Rows from block 3 of a small image classifier, named by matrix and row number. Rows with one number belong to one channel. Each number is 500 + 50 x the weight over its row's rms, rounded and kept within 0 to 999. All counts start at 0. Numbers have three digits each.
After each channel's rows are labels from the 100 images, of 14976, where the channel reaches its highest value: "peak at" is the part of the image that holds the peak. Only what is clearly more common there than usual is listed. The data: crops of objects in photos (Visual Genome).
# convs0: first 3x3 conv (model.blocks.3.convs.0.weight, 192x192x3x3, standardized in use, each kernel summed), inputs 96-191
# convs1: second 3x3 conv (model.blocks.3.convs.1.weight, 192x192x3x3, standardized in use, transposed, each kernel summed), outputs 96-191

convs0.24:660501498500489464534446485526502478488506462434531500464499584507428570451535352390504551572446520505492441517493478520444613481525559501516521466503535438560468464501529531521469529493533513499518482457553560540478524538509497536537545565506518559471477517516462542556477506494460403582
convs1.24:347503497498538493514485499539478441443509516518448447502417485530422605483439453492493582501462534521467583586497457515460494436623470415505550485522487617477576566541506524566514507497502437510606530533624512524490537482523482516554468495531531472519505439503525549472470518535498444627
peak at: top right; bottom right

convs0.18:528623476495523495459497457446415615525496476467474500521498472559481512499512444501451555529557457522467622472465531470498538531470470464521515610584509478452446444441434786542453476505495495527532377543517405500486599428540515486470585477428494467460396536469534447507483492497466456542
convs1.18:474588406445584542511501465450492509419505516443493478525472534580487475408519524428506584446549536480462544534558501481526478609539476462522575508470503499491407590471454685523512463461484470508443439471495506459516544415526536448506548453411500527494643437430522483474481463490526462578
peak at: bottom left

convs0.121:500506409460511514489409445477498587517514526609498537483480531458531510484485434459534638407436408515476604499491481474572447489434390471490555486472416489455542508457505582491433612565609453461457521493485435530474506439604551589473489556583519434462459502497483505466465486516532422624
convs1.121:503521511520466477501446510469538478481469506455462557511594385487504530529552498528491591476485475494641409489458563469553467500544586475543477502497545497521538578465599555478451478531511472451485455516429546489522485502563473592468487447536516492500570477607501476508455515490434483557
peak at: bottom left

convs0.151:588595446498499480504446502533501537490520543429489500567468556510450527469405470451489564493509360433486485510429571478529535489463440500616509499529508492512531505471479477499549535439465539492468590454470470469454438459513526604497434539489494543569584599493488398541504351440478580433
convs1.151:398569525508550561575481466492521467508494499450428605484547513564440427464491508486473550505562454494534440501471541358516468518544434457463416493529438465520448552472542455468504446463473575453445568555524458537484539483517478505544403461451512517531470436560598512516552431546591620566
peak at: bottom right

convs0.186:463484475571521518531519402503454325524448617519506540566527383517520511415469555539429504455525458409473535438516414555548591499518560528522483527498582421536510504508519436511515555399470505538515603462493494487495475524537578587547577563445534363493437439507603490543526522519454514468
convs1.186:524498510452594526560479516582493444386480532486481417489525446414426426444507505532530496473508483523438309479493452515433492466518443599550521449539448541509497573505451452467545479447525485418490478470429512611514435411533463516450464522473407544505521539484510475504550531429532513483
peak at: bottom left

convs0.73:568562485539511511474572535454515525522534555416489539490509551454448383505544400461559503458514580530512507558579462508490490474533482510462601555541490456395395518482489495526466378527481496464435469473511452461494499484587543553507509498463543580560464555518444523436489464518578440485
convs1.73:517561420511483491522603450529480575490499555542476537550504473477537491565552492489500407514474607514525528459486507609431553411463440494487586590551396484641504485521516465599447587527553487538490484531444522467576479452500476520454494445486503541501428502481558468532458514570521628570
peak at: bottom centre

convs0.170:407577424481496537502459426503451517486526604549466414530475533530509375496488522492451520504548504525477515427509481499544442466444597531548563578555525619455425538457493641577504455516471491508482488487499452553545511566511504522468454509517506414425498411557547425473492423404594500537
convs1.170:545541390479553466502466508547522503630535525458541524543552432481522381572463516441551513449496531522471470509515540421385471512519460466478497456552464424573494498449420563412530483429511434469474505476521522441566452538555545524601529503395470566514573528461528493473493419567502509527
peak at: bottom right

convs0.31:569366482401507506489520451507551519546509554557477546547538566481540510545506439487457444486578504510509445528525516453568385492544514458466412524566506428479430498559501566491531540434491502459490514469469464476418463471392447414477451463580507535506601569504529525492504540493473582541
convs1.31:458505404576462457472511509502487516466495600524588467562446517470474478503557520535539447599575507550459493476569543528444634480466603486532471475550469583477550393524392564517506485473488533555475623519629490494403439503368557477574558457564454529546496492510495545496513571477454540586
peak at: bottom right

convs0.49:449426545439484494479476506486471627480525475446445451498525501416502512517577448503544565543465486561517547483519502569568547516528477461500463501563419564448484497448566648496498658564468452540498490499492512437464463507478536525527472552617507511573442436507435599466453573454554496526
convs1.49:572443515565553477469476528542569472580605549548566514575578521583519497522520513480591573503439553482510566530483461480494558579552525435531470411459498463608450510500454625550475434497506478491465554454492567472574499507451538500555547533500553446522585554489451489476555431587566475533
peak at: bottom left

convs0.188:463405461529464503511533604488462494525491536410575522568472481513543499448430399497544544442473459467506533494464534484492527499419564474556426507454521444521533535474465589587489538512548561525608508550493526437467437572488475533485523529528463377431520510541550406511498506553485539565
convs1.188:495531713512595454478494507497490522440415471533519450451544454515494526515457488478506563516527566464535400503514491496589513500492414513523455465501483513507613522518516522448509508526494545371504493519491447539440458584553461521392450532584446511517432509456506498498537577394393535496
peak at: top left

convs0.127:510418467472545502504467560540540526493465492588498610550515428393617442488516549432443625455440515491455525449567476519531543546487553524550518575451465520435477446590499488487487490444472500420486450527490463509468552499447558469423439542470511488551459512520540472527468480513551475369
convs1.127:574453560580532484503501462543441521533570484481446409529565533467539398539521529491418526475433539572543595458498457527543499525552451519553493589460490562501573547578444468470418474464493553553489468532446445489507504470466434516448501448475462492550536542578532457541511555519490498428
peak at: top left

convs0.132:529486459493534499544436472513536581488401591511516520502455549558476463545426639549449407537512539496517469459529423498561464487446477479498396457461615442556506478502446508485492536577532542533535517513511383499594529495421514433494507485440576341494484424480463529499444607491545535552
convs1.132:512522645485455466437487513559459489488437516556500593481455612549449451489560529545531494502458396497374579522485456515521468483586554509525458486517491513484510557558610525506488495521488502513554502404405560497448485415396501403466494367533505535464476484532403466458413473456433498449
peak at: middle left; bottom left

convs0.2:481429515503525533475551475439505543542494568499457528566470528563520542499489538393453534474479482495495510468538431466551406511501482505545493502503539561519489501563551489516530494441440468472541442543497430505513469419498540539449452484485519463546580515490470466510566538495480574540
convs1.2:506500489506413455504471476484464459496431566537560524571473512545484528574527514487546602496447524453400414477488460493494508629530520572518515426534428481471468486498530535344547559498522458550536441501442489556507485525489525429509533480463485473557457478569508488429554484555488489504
peak at: bottom right

convs0.137:433543495494438583448533568569532519453513615512464514420435455570526518526436532541398465359530490475534506485456382536627615506479519525521492515600509526444557506469486438554487546396500559470465463478475482496476514542544572500393453515545484570480514535469513460550570495481448494441
convs1.137:500591443527478467530504477549596512535522528486424523477474482466479473466555469528553444487470405508584421540504358549407421477559495488502500569578477429475517481543594442469403462505564558462506427436463466469517448459497449450425534552445470460422522485552591406462517565420502480520
peak at: top left

convs0.174:534407548564507514471561464575445544497504441569588483518500602411517446415514589578573418516540410494526483503456523525515467489530527484577583614525474527565459498533487511539472454559505444520477503445450434474469475523503559484421526520442545537576434425467495476447595462445542530435
convs1.174:478451605404497460517498378567494548533478618512470555500518539454462496441538460462426454543558524490521489487498526454513571506468429399456520501543521417432355512493421433494484499499519436476475480435457578505450511325457485570540495517479470440502566560385512524481507467556482460422
peak at: middle left

convs0.153:566447517456496494464450438473505438504455576435477463470574437477564491519424535517441450441549500530558447511498401513575431549472483470518575507429510525442455465504478434460482533557490459410453420590526569488498459492524541470464470582492520477467416510567474531531479534522458611519
convs1.153:415502592490430437553505533486597460567489563608529495464518487493506475448585574503470472522551421522468522537431519459422526664533502477474501489513364539500486476541579485484520497515471537551490427445351430520541470426488508532516462492535516523450551491481437521401518467469456566525
peak at: top right

convs0.28:463437424466433503506517559503493456533653490497542620512540518375474508474476441496558547599536446540520491467504519501500566458508483533441511494459485556569496507436472519502502521566529593517524462535527543494479495404524474526468556540620473461531485553478449541506381500539470437698
convs1.28:494535509586517592434518522385449440463524485510461468424454449465455519571528525417453548499514479459517438547460478457496493498576568536558504472441458556483538543458566553541563465485439538467400515480568458609504539388568524486473552471518500516468545444569498515529483534471490504615
peak at: top right

convs0.178:457384481503506507469361527495445484471445473543506512503474491498522543473559416518460513328487462571507492434484484544470492529517576518567490627411505488529483497455444594513497468509499524450485459466497547454567615506575566467395411532545544431556631597539524395507546454531507526566
convs1.178:519429553488549590538466505461494530567407511495476612468489484447473521505537466507629440366469464582544498529564467423488461471530419497435471503456505572507463567491489476508553542440507499457413497423530479480595501435491342482457502522517446537489493508562577423555452554479563478531
peak at: top right

convs0.97:459513536362502523502452534452520653470497498435471521507432526473521472469500483529469369442597475526457563449411567469537465459469483476477549556492542501564573559484407535510513554495439425540451448396494467474489450470480585583506470507501480484551396454484542480450496497513546513584
convs1.97:504416513532387456473524517489528609580579501524489531539500552602492539419512544467475469459549545501611426541630500610528465493518575620517566570463569479514455561467436504493563447461494522338500533374497511528488552504487470467556456561470550527529452487457455503535472421500485521493
peak at: top left

convs0.13:461508527464456502497488519583490572528461524438414547537484471626401448482570457488408519498522531532545462525456500531523555525538518547451479567503485538437447455513514630492569499453526464553460512442553376517467485526584497515394421492518538436528483551519398530503468483515526476389
convs1.13:534528541469476595558493526541487604578515472535525377498539458489509479519619484506530453523510491465532569546441475405474444547434518480463536507501500473497578514564536586515572495464531474483480567499546571572513442485538464601414507526534460541529535518493433446512449471467542466559
peak at: top centre

convs0.76:512444490573475528493407516516506485532548507528549509486529498543514422506503263491544445584484497544436487486566494592379593532558588541485452506588513521493554450437538445506509409476423507488498438574462476491458487568519557506467499489507472424585528553453467460506566518497547293506
convs1.76:400412555453415454484401553465490522451435490468506477474478577509443473570457490490515450546457493525534580506552520577514522435439430505468539491516518449556467489411522448564527554581441428593447431586547461480452534599533469556446452430530491600498430451608525541484466482481426561507
peak at: bottom right; top right

convs0.135:495523496480485489442519444504514507503495465465504518488473523556582502487540500563334512461456481487536579508532462441504399462508515514534417463570580472516403451476417543525468430580528453511449438444464573509496513383493479525494428492553559434459449411505507533545506470481514495511
convs1.135:429523498565451424490524469457404453560567519507524507451510554510423607523445518399523547491529457656382455444523599434471432530522601576515565466551459504414479547545522529502473448557569498509448513461417529524426535469528480521420491430540480456544499521518440496421431448475470450561
peak at: bottom right

convs0.75:489518440640456410461437530477506466550535401546524546585563492459365406581469549593536473575482525502509568509529410476510484624499522521452516426481404480441563512484482554466470574522434536568500530475511456433503509555483473466454538479512448441408423489543477432510478504541424498368
convs1.75:590545441503515513520434487566574515578577424454510464510476553511482386456549553474496516548518560562620500478506414366499488631515480536531536487456608471559491458540479487538514427477447527454415577532526438353494538464521513436558504496539468513450532552443502500483545462458518525462
peak at: bottom left

convs0.29:474608487505497495541684489565544525505535452461407488495467527408456388552520512477487412632501578473503425514455503491519475461479536535507613555559544583454553531494514470509517434521427613508474543458460519530525501472486500534541498471488484546471512474438526492445446455483541515586
convs1.29:487548427501445485495612473436543429475502518532505452506456500625461464577473536500364547563473546363521555515540408567452528495545546537516585562478496509508420467479475505530482436450372527516494578467441420479497506441470583451526607461494499519428572516422544527543548491584508523536
peak at: bottom left

convs0.157:587479549546409541478575520484534605470581529494513520529530444547471370532583541547352511553539504489512542455496466514487654474484576531479541557384516523529489524513508532531444525569461476420484566490486355449540510521579513514492515462685499461511501478477479587416457463475523532518
convs1.157:423512558590416485551557516525563348486530552466444497521451449521395512523459490560432619525523563426599516482483568624487540456513415551549410465502461463514476542564530465447585485482469483537541534488553541479546451542508511486463449469499460457523543504486406527499496550520440584536
peak at: top left

convs0.55:474543529554459487468474416458476446538568503507518475591561520511444538560526579552370532574551514526531473499462475531474480484573532526473490537372537578509546564520575537481522396542625520500529464555551509540450582505605502480479522553498569562493465511470513463445465503415543432525
convs1.55:428579343504423459445503612444449497384406382503530452480459481510463484540528471415557496458515538453502576413529519463433471505477526500528502469397591490423549532535479544579522493492509563469555501498472508513496407440503601504462513443580488544480461524443482396469474528549518488513
peak at: bottom left

convs0.20:534495529527487495465467461490471674457498469503462463499455506520545394518442463487532674461569454512487566502484518445538558513399513497439449480494459526433519493551469654486473628522534515483537434501492414478508510453533565514571503499511450331600494543549512510431424533510513440567
convs1.20:542484464457541489465468510469544504439522530492510532484431504522519408502547515479494682485506519429399502578499505472462507585554570465484519488440541492509447485530542703515494461484455475488503462477549537412515487432495447431485543473439550551551567464496538480511502378511467458538
peak at: bottom left

convs0.17:464540514389536530478384468476512611499491549464495589495473526571429410532554450499474478347517447455471562547443494441525492500474444480589504452504569567473459490546522650565560471466514485502473475459501395527528446400445578535404500502434495418508535523562521546492477459534476607435
convs1.17:577475514475495526531494469480503616426491550488529426483536507591560495489495580569511525440535559474561493518557516523482549482448474517467512473503483487558508545503535640432540499433539485521404503497438578560615439476483442547506409454569482544574509449556507539537501446500520521527
peak at: bottom left