config.toml
image_size = 64
crop_scale_min = 0.7
horizontal_flip = true
targets = ["object"]
norm = "groupnorm"
kernel_size = 3
avg_pool_shortcut = true
init = "kaiming_normal"
residual_init = "zero_last"
nesterov = true
adaptive_grad_clip = 0.05
steps = 12300
batch_size = 128
epochs = 12.7
warmup_steps = 610
Rows from block 5 of a small image classifier, named by matrix and row number. Rows with one number belong to one channel. Each number is 50 + 15 x the weight over its row's rms, rounded and kept within 0 to 99. All counts start at 0.
After each channel's rows are labels from the 100 images, of 14976, where the channel reaches its highest value: "patch colour" is the nearest of a few named colours to the mean colour under the peak; "place" is the part of the image that holds the peak. Only what is clearly more common there than usual is listed. The data: crops of objects in photos (Visual Genome). In brackets: how many of the 100.
# convs0: first 3x3 conv (model.blocks.5.convs.0.weight, 192x192x3x3, standardized in use, each kernel summed), inputs 0-191
# convs1: second 3x3 conv (model.blocks.5.convs.1.weight, 192x192x3x3, standardized in use, transposed, each kernel summed), outputs 0-191

convs0.35:45 56 62 47 48 65 44 23 32 56 50 63 57 42 54 54 57 27 53 51 40 38 75 47 55 35 65 85 37 42 78 40 60 31 63 50 42 44 64 56 63 48 63 53 45 76 45 62 32 62 44 46 91 34 53 55 52 46 52 42 61 36 27 73 67 51 18 55 75 32 52 47 37 50 43 73 55 22 53 41 34 42 38 35 49 43 30 71 42 46 52 38 40 50 34 46 20 04 64 35 68 55 53 43 81 55 63 68 39 55 17 55 42 57 58 64 50 56 38 53 53 62 35 29 72 26 42 64 69 51 49 44 48 52 60 79 59 83 51 41 33 59 76 52 21 56 40 47 66 62 45 53 34 41 32 61 41 73 30 47 30 52 58 66 52 40 48 70 43 44 57 69 35 72 35 73 56 38 63 50 62 35 69 50 39 58 32 70 47 36 00 70
convs1.35:59 56 10 45 36 70 20 47 78 88 48 83 56 47 56 53 54 61 40 39 39 59 44 58 37 62 51 47 46 49 84 56 71 47 16 40 50 68 77 53 41 51 56 29 54 53 69 58 41 68 61 63 83 25 45 51 55 33 64 57 56 28 60 49 46 36 30 36 39 31 48 31 65 77 60 36 75 65 64 56 51 37 55 47 41 64 57 47 27 58 35 70 55 46 45 51 68 32 34 62 67 53 54 37 56 50 51 56 65 28 57 64 29 74 46 50 47 53 66 41 62 18 41 52 46 49 68 67 61 51 22 43 78 68 51 49 50 67 37 45 57 50 68 58 79 43 70 58 42 76 72 57 72 70 74 72 50 46 38 62 44 44 55 33 41 66 59 39 74 65 51 62 43 88 21 32 69 43 49 42 60 79 60 55 50 66 39 43 21 46 38 54
patch colour: white (26)
place: top left (32)

convs0.93:51 35 29 55 47 44 70 44 36 51 53 76 56 11 47 30 46 30 39 33 52 54 25 26 71 46 50 40 33 66 44 62 57 69 68 39 48 49 66 65 70 67 77 48 57 56 28 72 46 39 46 15 40 65 56 34 42 61 55 41 51 46 58 58 61 50 85 39 69 52 22 35 48 55 54 62 48 06 56 37 37 35 65 79 48 60 67 69 63 76 53 48 46 51 52 61 62 53 40 47 67 69 73 35 67 57 46 29 59 38 68 49 37 59 67 40 44 54 36 60 46 64 45 52 56 52 28 47 43 41 51 35 53 20 33 41 36 71 35 51 53 46 39 21 81 39 58 91 37 37 79 33 58 57 37 27 74 37 37 52 43 48 51 43 59 47 59 46 65 57 66 51 43 30 25 40 47 65 25 21 69 68 67 41 30 56 46 63 73 53 46 77
convs1.93:59 28 49 35 76 62 41 68 52 75 52 40 40 56 49 57 38 40 61 84 63 56 44 63 52 43 40 51 73 55 27 45 52 54 42 44 30 49 38 64 51 51 62 72 63 66 39 44 55 57 27 49 48 62 50 51 40 49 79 55 44 44 71 70 21 43 72 21 40 49 99 45 16 33 86 78 44 52 81 63 56 52 63 52 30 59 80 45 15 51 71 72 53 54 70 43 51 70 53 50 62 43 42 26 38 61 47 46 45 47 55 36 59 17 33 39 37 70 55 49 60 53 54 65 56 37 32 70 53 51 59 56 69 70 62 54 44 56 57 51 93 47 76 43 27 65 17 62 59 43 36 56 59 61 58 51 52 37 70 77 30 61 47 47 33 41 61 66 65 70 66 31 50 55 60 62 57 58 53 44 52 33 30 60 54 31 54 61 70 63 30 67
patch colour: white (36)
place: bottom centre (36); bottom right (28)

convs0.166:59 55 47 50 29 57 37 50 46 71 48 63 22 51 70 51 60 44 61 62 44 37 49 29 45 70 67 44 42 37 58 37 53 36 42 49 55 46 32 40 69 49 19 48 63 56 58 25 37 60 46 34 30 53 56 59 48 83 47 14 49 39 27 44 25 40 37 25 40 43 74 54 43 46 52 57 49 44 69 41 62 63 62 88 50 56 58 44 63 40 41 58 70 65 61 35 68 33 48 58 58 34 53 57 45 52 64 80 61 61 86 51 71 62 67 36 30 51 54 44 32 46 74 64 44 39 74 42 70 58 41 58 72 67 55 67 66 47 51 39 36 43 91 35 19 97 53 28 61 51 20 63 32 70 36 46 45 61 24 22 65 45 44 56 56 50 52 53 49 40 52 51 40 14 53 46 45 54 07 33 53 61 38 52 47 74 62 22 67 50 47 52
convs1.166:36 58 91 53 41 55 37 52 30 65 06 46 26 75 53 67 33 53 43 22 63 44 46 52 27 21 64 67 31 51 60 66 74 53 55 64 54 71 61 65 29 52 51 64 28 54 41 51 72 36 51 58 44 94 73 32 57 51 17 56 30 61 49 73 54 62 46 53 69 48 60 54 61 26 43 48 52 50 39 51 55 50 70 70 34 70 49 54 51 58 35 63 42 69 48 39 61 55 61 56 56 49 74 41 50 53 68 43 25 68 55 56 37 60 40 30 49 42 48 43 33 50 58 52 65 34 65 38 59 40 58 30 55 37 65 67 45 36 59 52 56 38 39 68 62 60 68 57 30 37 59 62 40 51 46 51 69 93 57 34 62 63 48 58 57 62 89 34 35 29 41 42 33 37 40 52 24 70 55 39 62 84 60 45 45 52 41 43 92 63 56 20
patch colour: white (26)
place: top left (26)

convs0.141:73 52 33 31 47 41 46 35 63 43 44 44 38 61 37 48 41 53 75 45 57 52 51 61 29 63 65 40 69 43 41 50 58 92 39 39 30 29 59 56 53 66 71 59 77 44 55 53 62 77 29 26 62 54 51 25 32 58 43 44 45 63 53 52 83 56 58 40 45 79 62 64 56 47 54 54 31 69 57 45 66 54 61 32 41 38 59 39 43 83 52 42 53 57 39 03 09 72 38 57 35 30 46 63 39 55 37 43 41 40 65 55 46 60 51 46 62 09 12 52 59 60 62 62 43 65 53 27 64 59 55 42 53 59 49 65 39 52 55 29 40 40 36 73 50 42 63 60 66 61 61 39 57 08 54 55 46 42 74 22 43 33 17 71 51 62 35 46 46 52 65 53 50 41 83 62 21 55 82 32 59 66 32 26 50 63 45 47 60 53 55 49
convs1.141:41 66 58 58 39 76 60 56 51 61 67 56 64 54 99 60 44 50 35 56 48 49 58 93 23 50 52 38 51 46 46 60 55 23 49 37 81 40 75 51 56 35 76 63 68 68 52 64 53 74 46 27 45 50 72 40 57 62 59 58 44 54 50 56 69 63 55 58 59 55 55 40 26 32 30 43 38 75 42 50 72 42 50 44 61 57 52 46 68 83 45 45 15 54 80 31 67 31 47 71 51 71 68 53 34 56 56 31 63 68 50 77 41 61 91 54 64 68 43 61 61 51 45 59 66 88 37 52 59 62 63 43 55 49 24 18 31 42 37 62 43 46 39 23 43 62 61 72 74 39 63 70 62 64 58 55 32 59 30 53 44 52 35 48 46 34 39 56 54 58 58 42 26 80 59 48 35 60 76 40 38 43 53 59 44 30 60 68 38 33 35 45
patch colour: black (62)
place: bottom centre (43)

convs0.142:40 51 51 48 52 36 43 64 66 54 55 67 51 68 58 50 51 37 52 51 43 79 57 61 43 68 13 44 62 43 59 42 89 56 42 69 65 56 45 56 49 79 65 42 74 57 57 52 72 56 45 26 48 48 62 74 64 72 50 47 49 54 59 47 42 36 43 06 74 38 42 44 53 66 53 63 72 59 49 57 53 58 55 27 68 56 67 56 29 47 59 74 43 46 60 42 45 29 55 49 67 53 61 45 06 64 60 64 39 42 32 48 48 52 37 63 39 39 48 36 55 56 42 51 40 52 48 45 58 46 56 50 51 36 34 41 45 48 51 44 32 35 61 90 39 67 30 74 45 38 38 32 30 24 59 72 28 32 56 47 49 56 34 38 53 51 61 22 70 27 27 66 84 48 48 36 73 88 37 13 00 33 50 43 67 62 42 39 48 35 42 42
convs1.142:44 44 64 70 40 48 59 60 64 27 61 48 73 54 83 58 60 67 43 43 17 53 49 47 61 39 38 35 47 34 52 61 61 49 67 63 77 27 50 24 39 79 34 46 32 37 55 41 75 40 74 66 46 29 41 24 53 24 57 60 54 33 48 58 74 61 66 31 60 70 87 49 68 47 54 62 47 30 22 45 18 44 59 48 50 46 57 98 48 54 35 38 47 52 43 59 58 61 63 61 52 66 30 60 56 51 73 62 71 46 50 48 36 60 42 72 56 36 43 33 35 40 62 49 52 44 43 50 60 53 45 40 68 48 56 34 44 30 22 67 56 28 60 69 76 49 29 38 59 19 66 27 56 69 37 47 70 67 60 21 43 43 48 63 55 62 35 29 41 35 54 55 37 28 18 28 30 63 42 59 36 41 39 35 35 57 58 47 33 23 30 61
patch colour: white (30)
place: bottom left (25)

convs0.126:53 84 65 60 45 00 59 52 72 53 55 55 57 56 50 49 41 35 40 49 53 59 34 69 32 48 60 51 75 49 36 38 62 27 45 21 45 48 43 42 69 28 58 66 81 43 60 49 43 48 38 44 58 40 53 55 60 46 43 58 55 35 23 48 55 50 31 54 38 80 40 40 51 56 63 76 60 48 13 54 36 32 81 46 60 79 46 62 56 68 53 40 58 47 40 24 47 45 62 46 54 50 46 42 63 60 43 78 56 57 15 55 21 55 49 51 38 64 52 62 65 94 55 68 01 42 15 63 61 84 62 68 33 57 48 71 57 46 51 62 47 38 41 79 57 27 50 48 52 54 55 42 60 70 53 41 29 66 58 52 28 43 35 38 36 66 45 68 26 36 69 38 42 49 44 49 58 51 31 63 60 46 40 38 77 45 55 42 39 44 34 26
convs1.126:30 21 42 33 19 83 40 42 32 42 52 38 44 54 54 51 50 41 57 44 41 45 66 43 60 29 51 55 63 39 31 51 56 59 50 36 66 52 58 52 26 53 51 56 51 53 70 51 20 47 42 41 69 44 37 40 36 44 48 37 63 29 57 57 55 57 65 63 54 77 65 30 61 35 78 29 43 40 24 37 55 32 38 38 40 61 54 74 28 25 54 52 64 56 31 61 35 73 66 51 46 38 38 36 72 28 59 21 31 25 81 49 31 37 42 51 72 41 78 40 66 60 30 54 26 21 74 27 41 62 54 53 52 55 45 45 48 23 47 55 41 59 71 58 85 27 19 37 49 49 15 37 32 63 34 49 40 38 60 65 39 60 35 66 50 62 51 43 33 35 47 44 49 56 38 61 48 71 36 62 80 61 50 44 64 64 52 33 45 10 60 79
patch colour: white (39)
place: top left (27)

convs0.92:60 43 26 72 73 48 52 67 45 50 66 40 65 23 50 70 48 61 39 66 59 44 47 40 76 27 60 63 43 44 59 66 62 44 49 43 27 55 57 88 59 88 64 39 16 56 40 51 45 58 17 51 72 68 38 54 59 56 59 64 38 32 45 62 64 40 38 35 41 41 35 29 42 40 60 71 42 23 50 53 46 41 76 60 32 69 55 68 52 40 52 59 39 49 73 68 56 46 50 56 52 39 61 26 45 60 56 24 70 32 80 53 41 44 53 55 44 39 68 39 30 35 26 56 42 73 36 67 53 38 57 32 47 39 35 37 45 38 48 24 68 46 75 53 80 24 59 39 58 23 81 54 25 54 49 41 75 52 28 47 60 59 77 23 64 46 58 79 39 51 50 76 36 49 30 48 55 45 66 31 62 51 38 34 26 58 23 54 37 62 66 37
convs1.92:79 58 24 73 46 45 31 25 33 57 55 63 56 42 35 53 62 29 36 58 74 60 27 46 26 18 65 86 63 36 55 47 37 23 49 30 50 49 62 67 55 77 52 50 81 47 45 52 30 80 59 52 68 39 59 38 27 55 48 78 10 31 64 56 52 39 40 32 51 43 75 45 71 41 71 60 39 49 31 34 54 66 75 46 47 67 49 50 21 50 67 70 57 38 33 62 63 61 54 24 26 64 37 58 44 31 38 39 65 60 74 73 68 44 43 59 31 54 41 42 74 19 43 45 50 53 65 44 57 41 41 66 38 50 37 39 25 60 44 30 68 57 43 31 55 34 51 65 33 65 54 32 42 64 66 45 55 56 55 52 47 45 20 34 36 39 49 66 72 72 59 68 73 56 60 54 23 38 38 45 67 54 44 53 41 54 41 42 62 61 53 72
patch colour: white (29)
place: bottom left (34)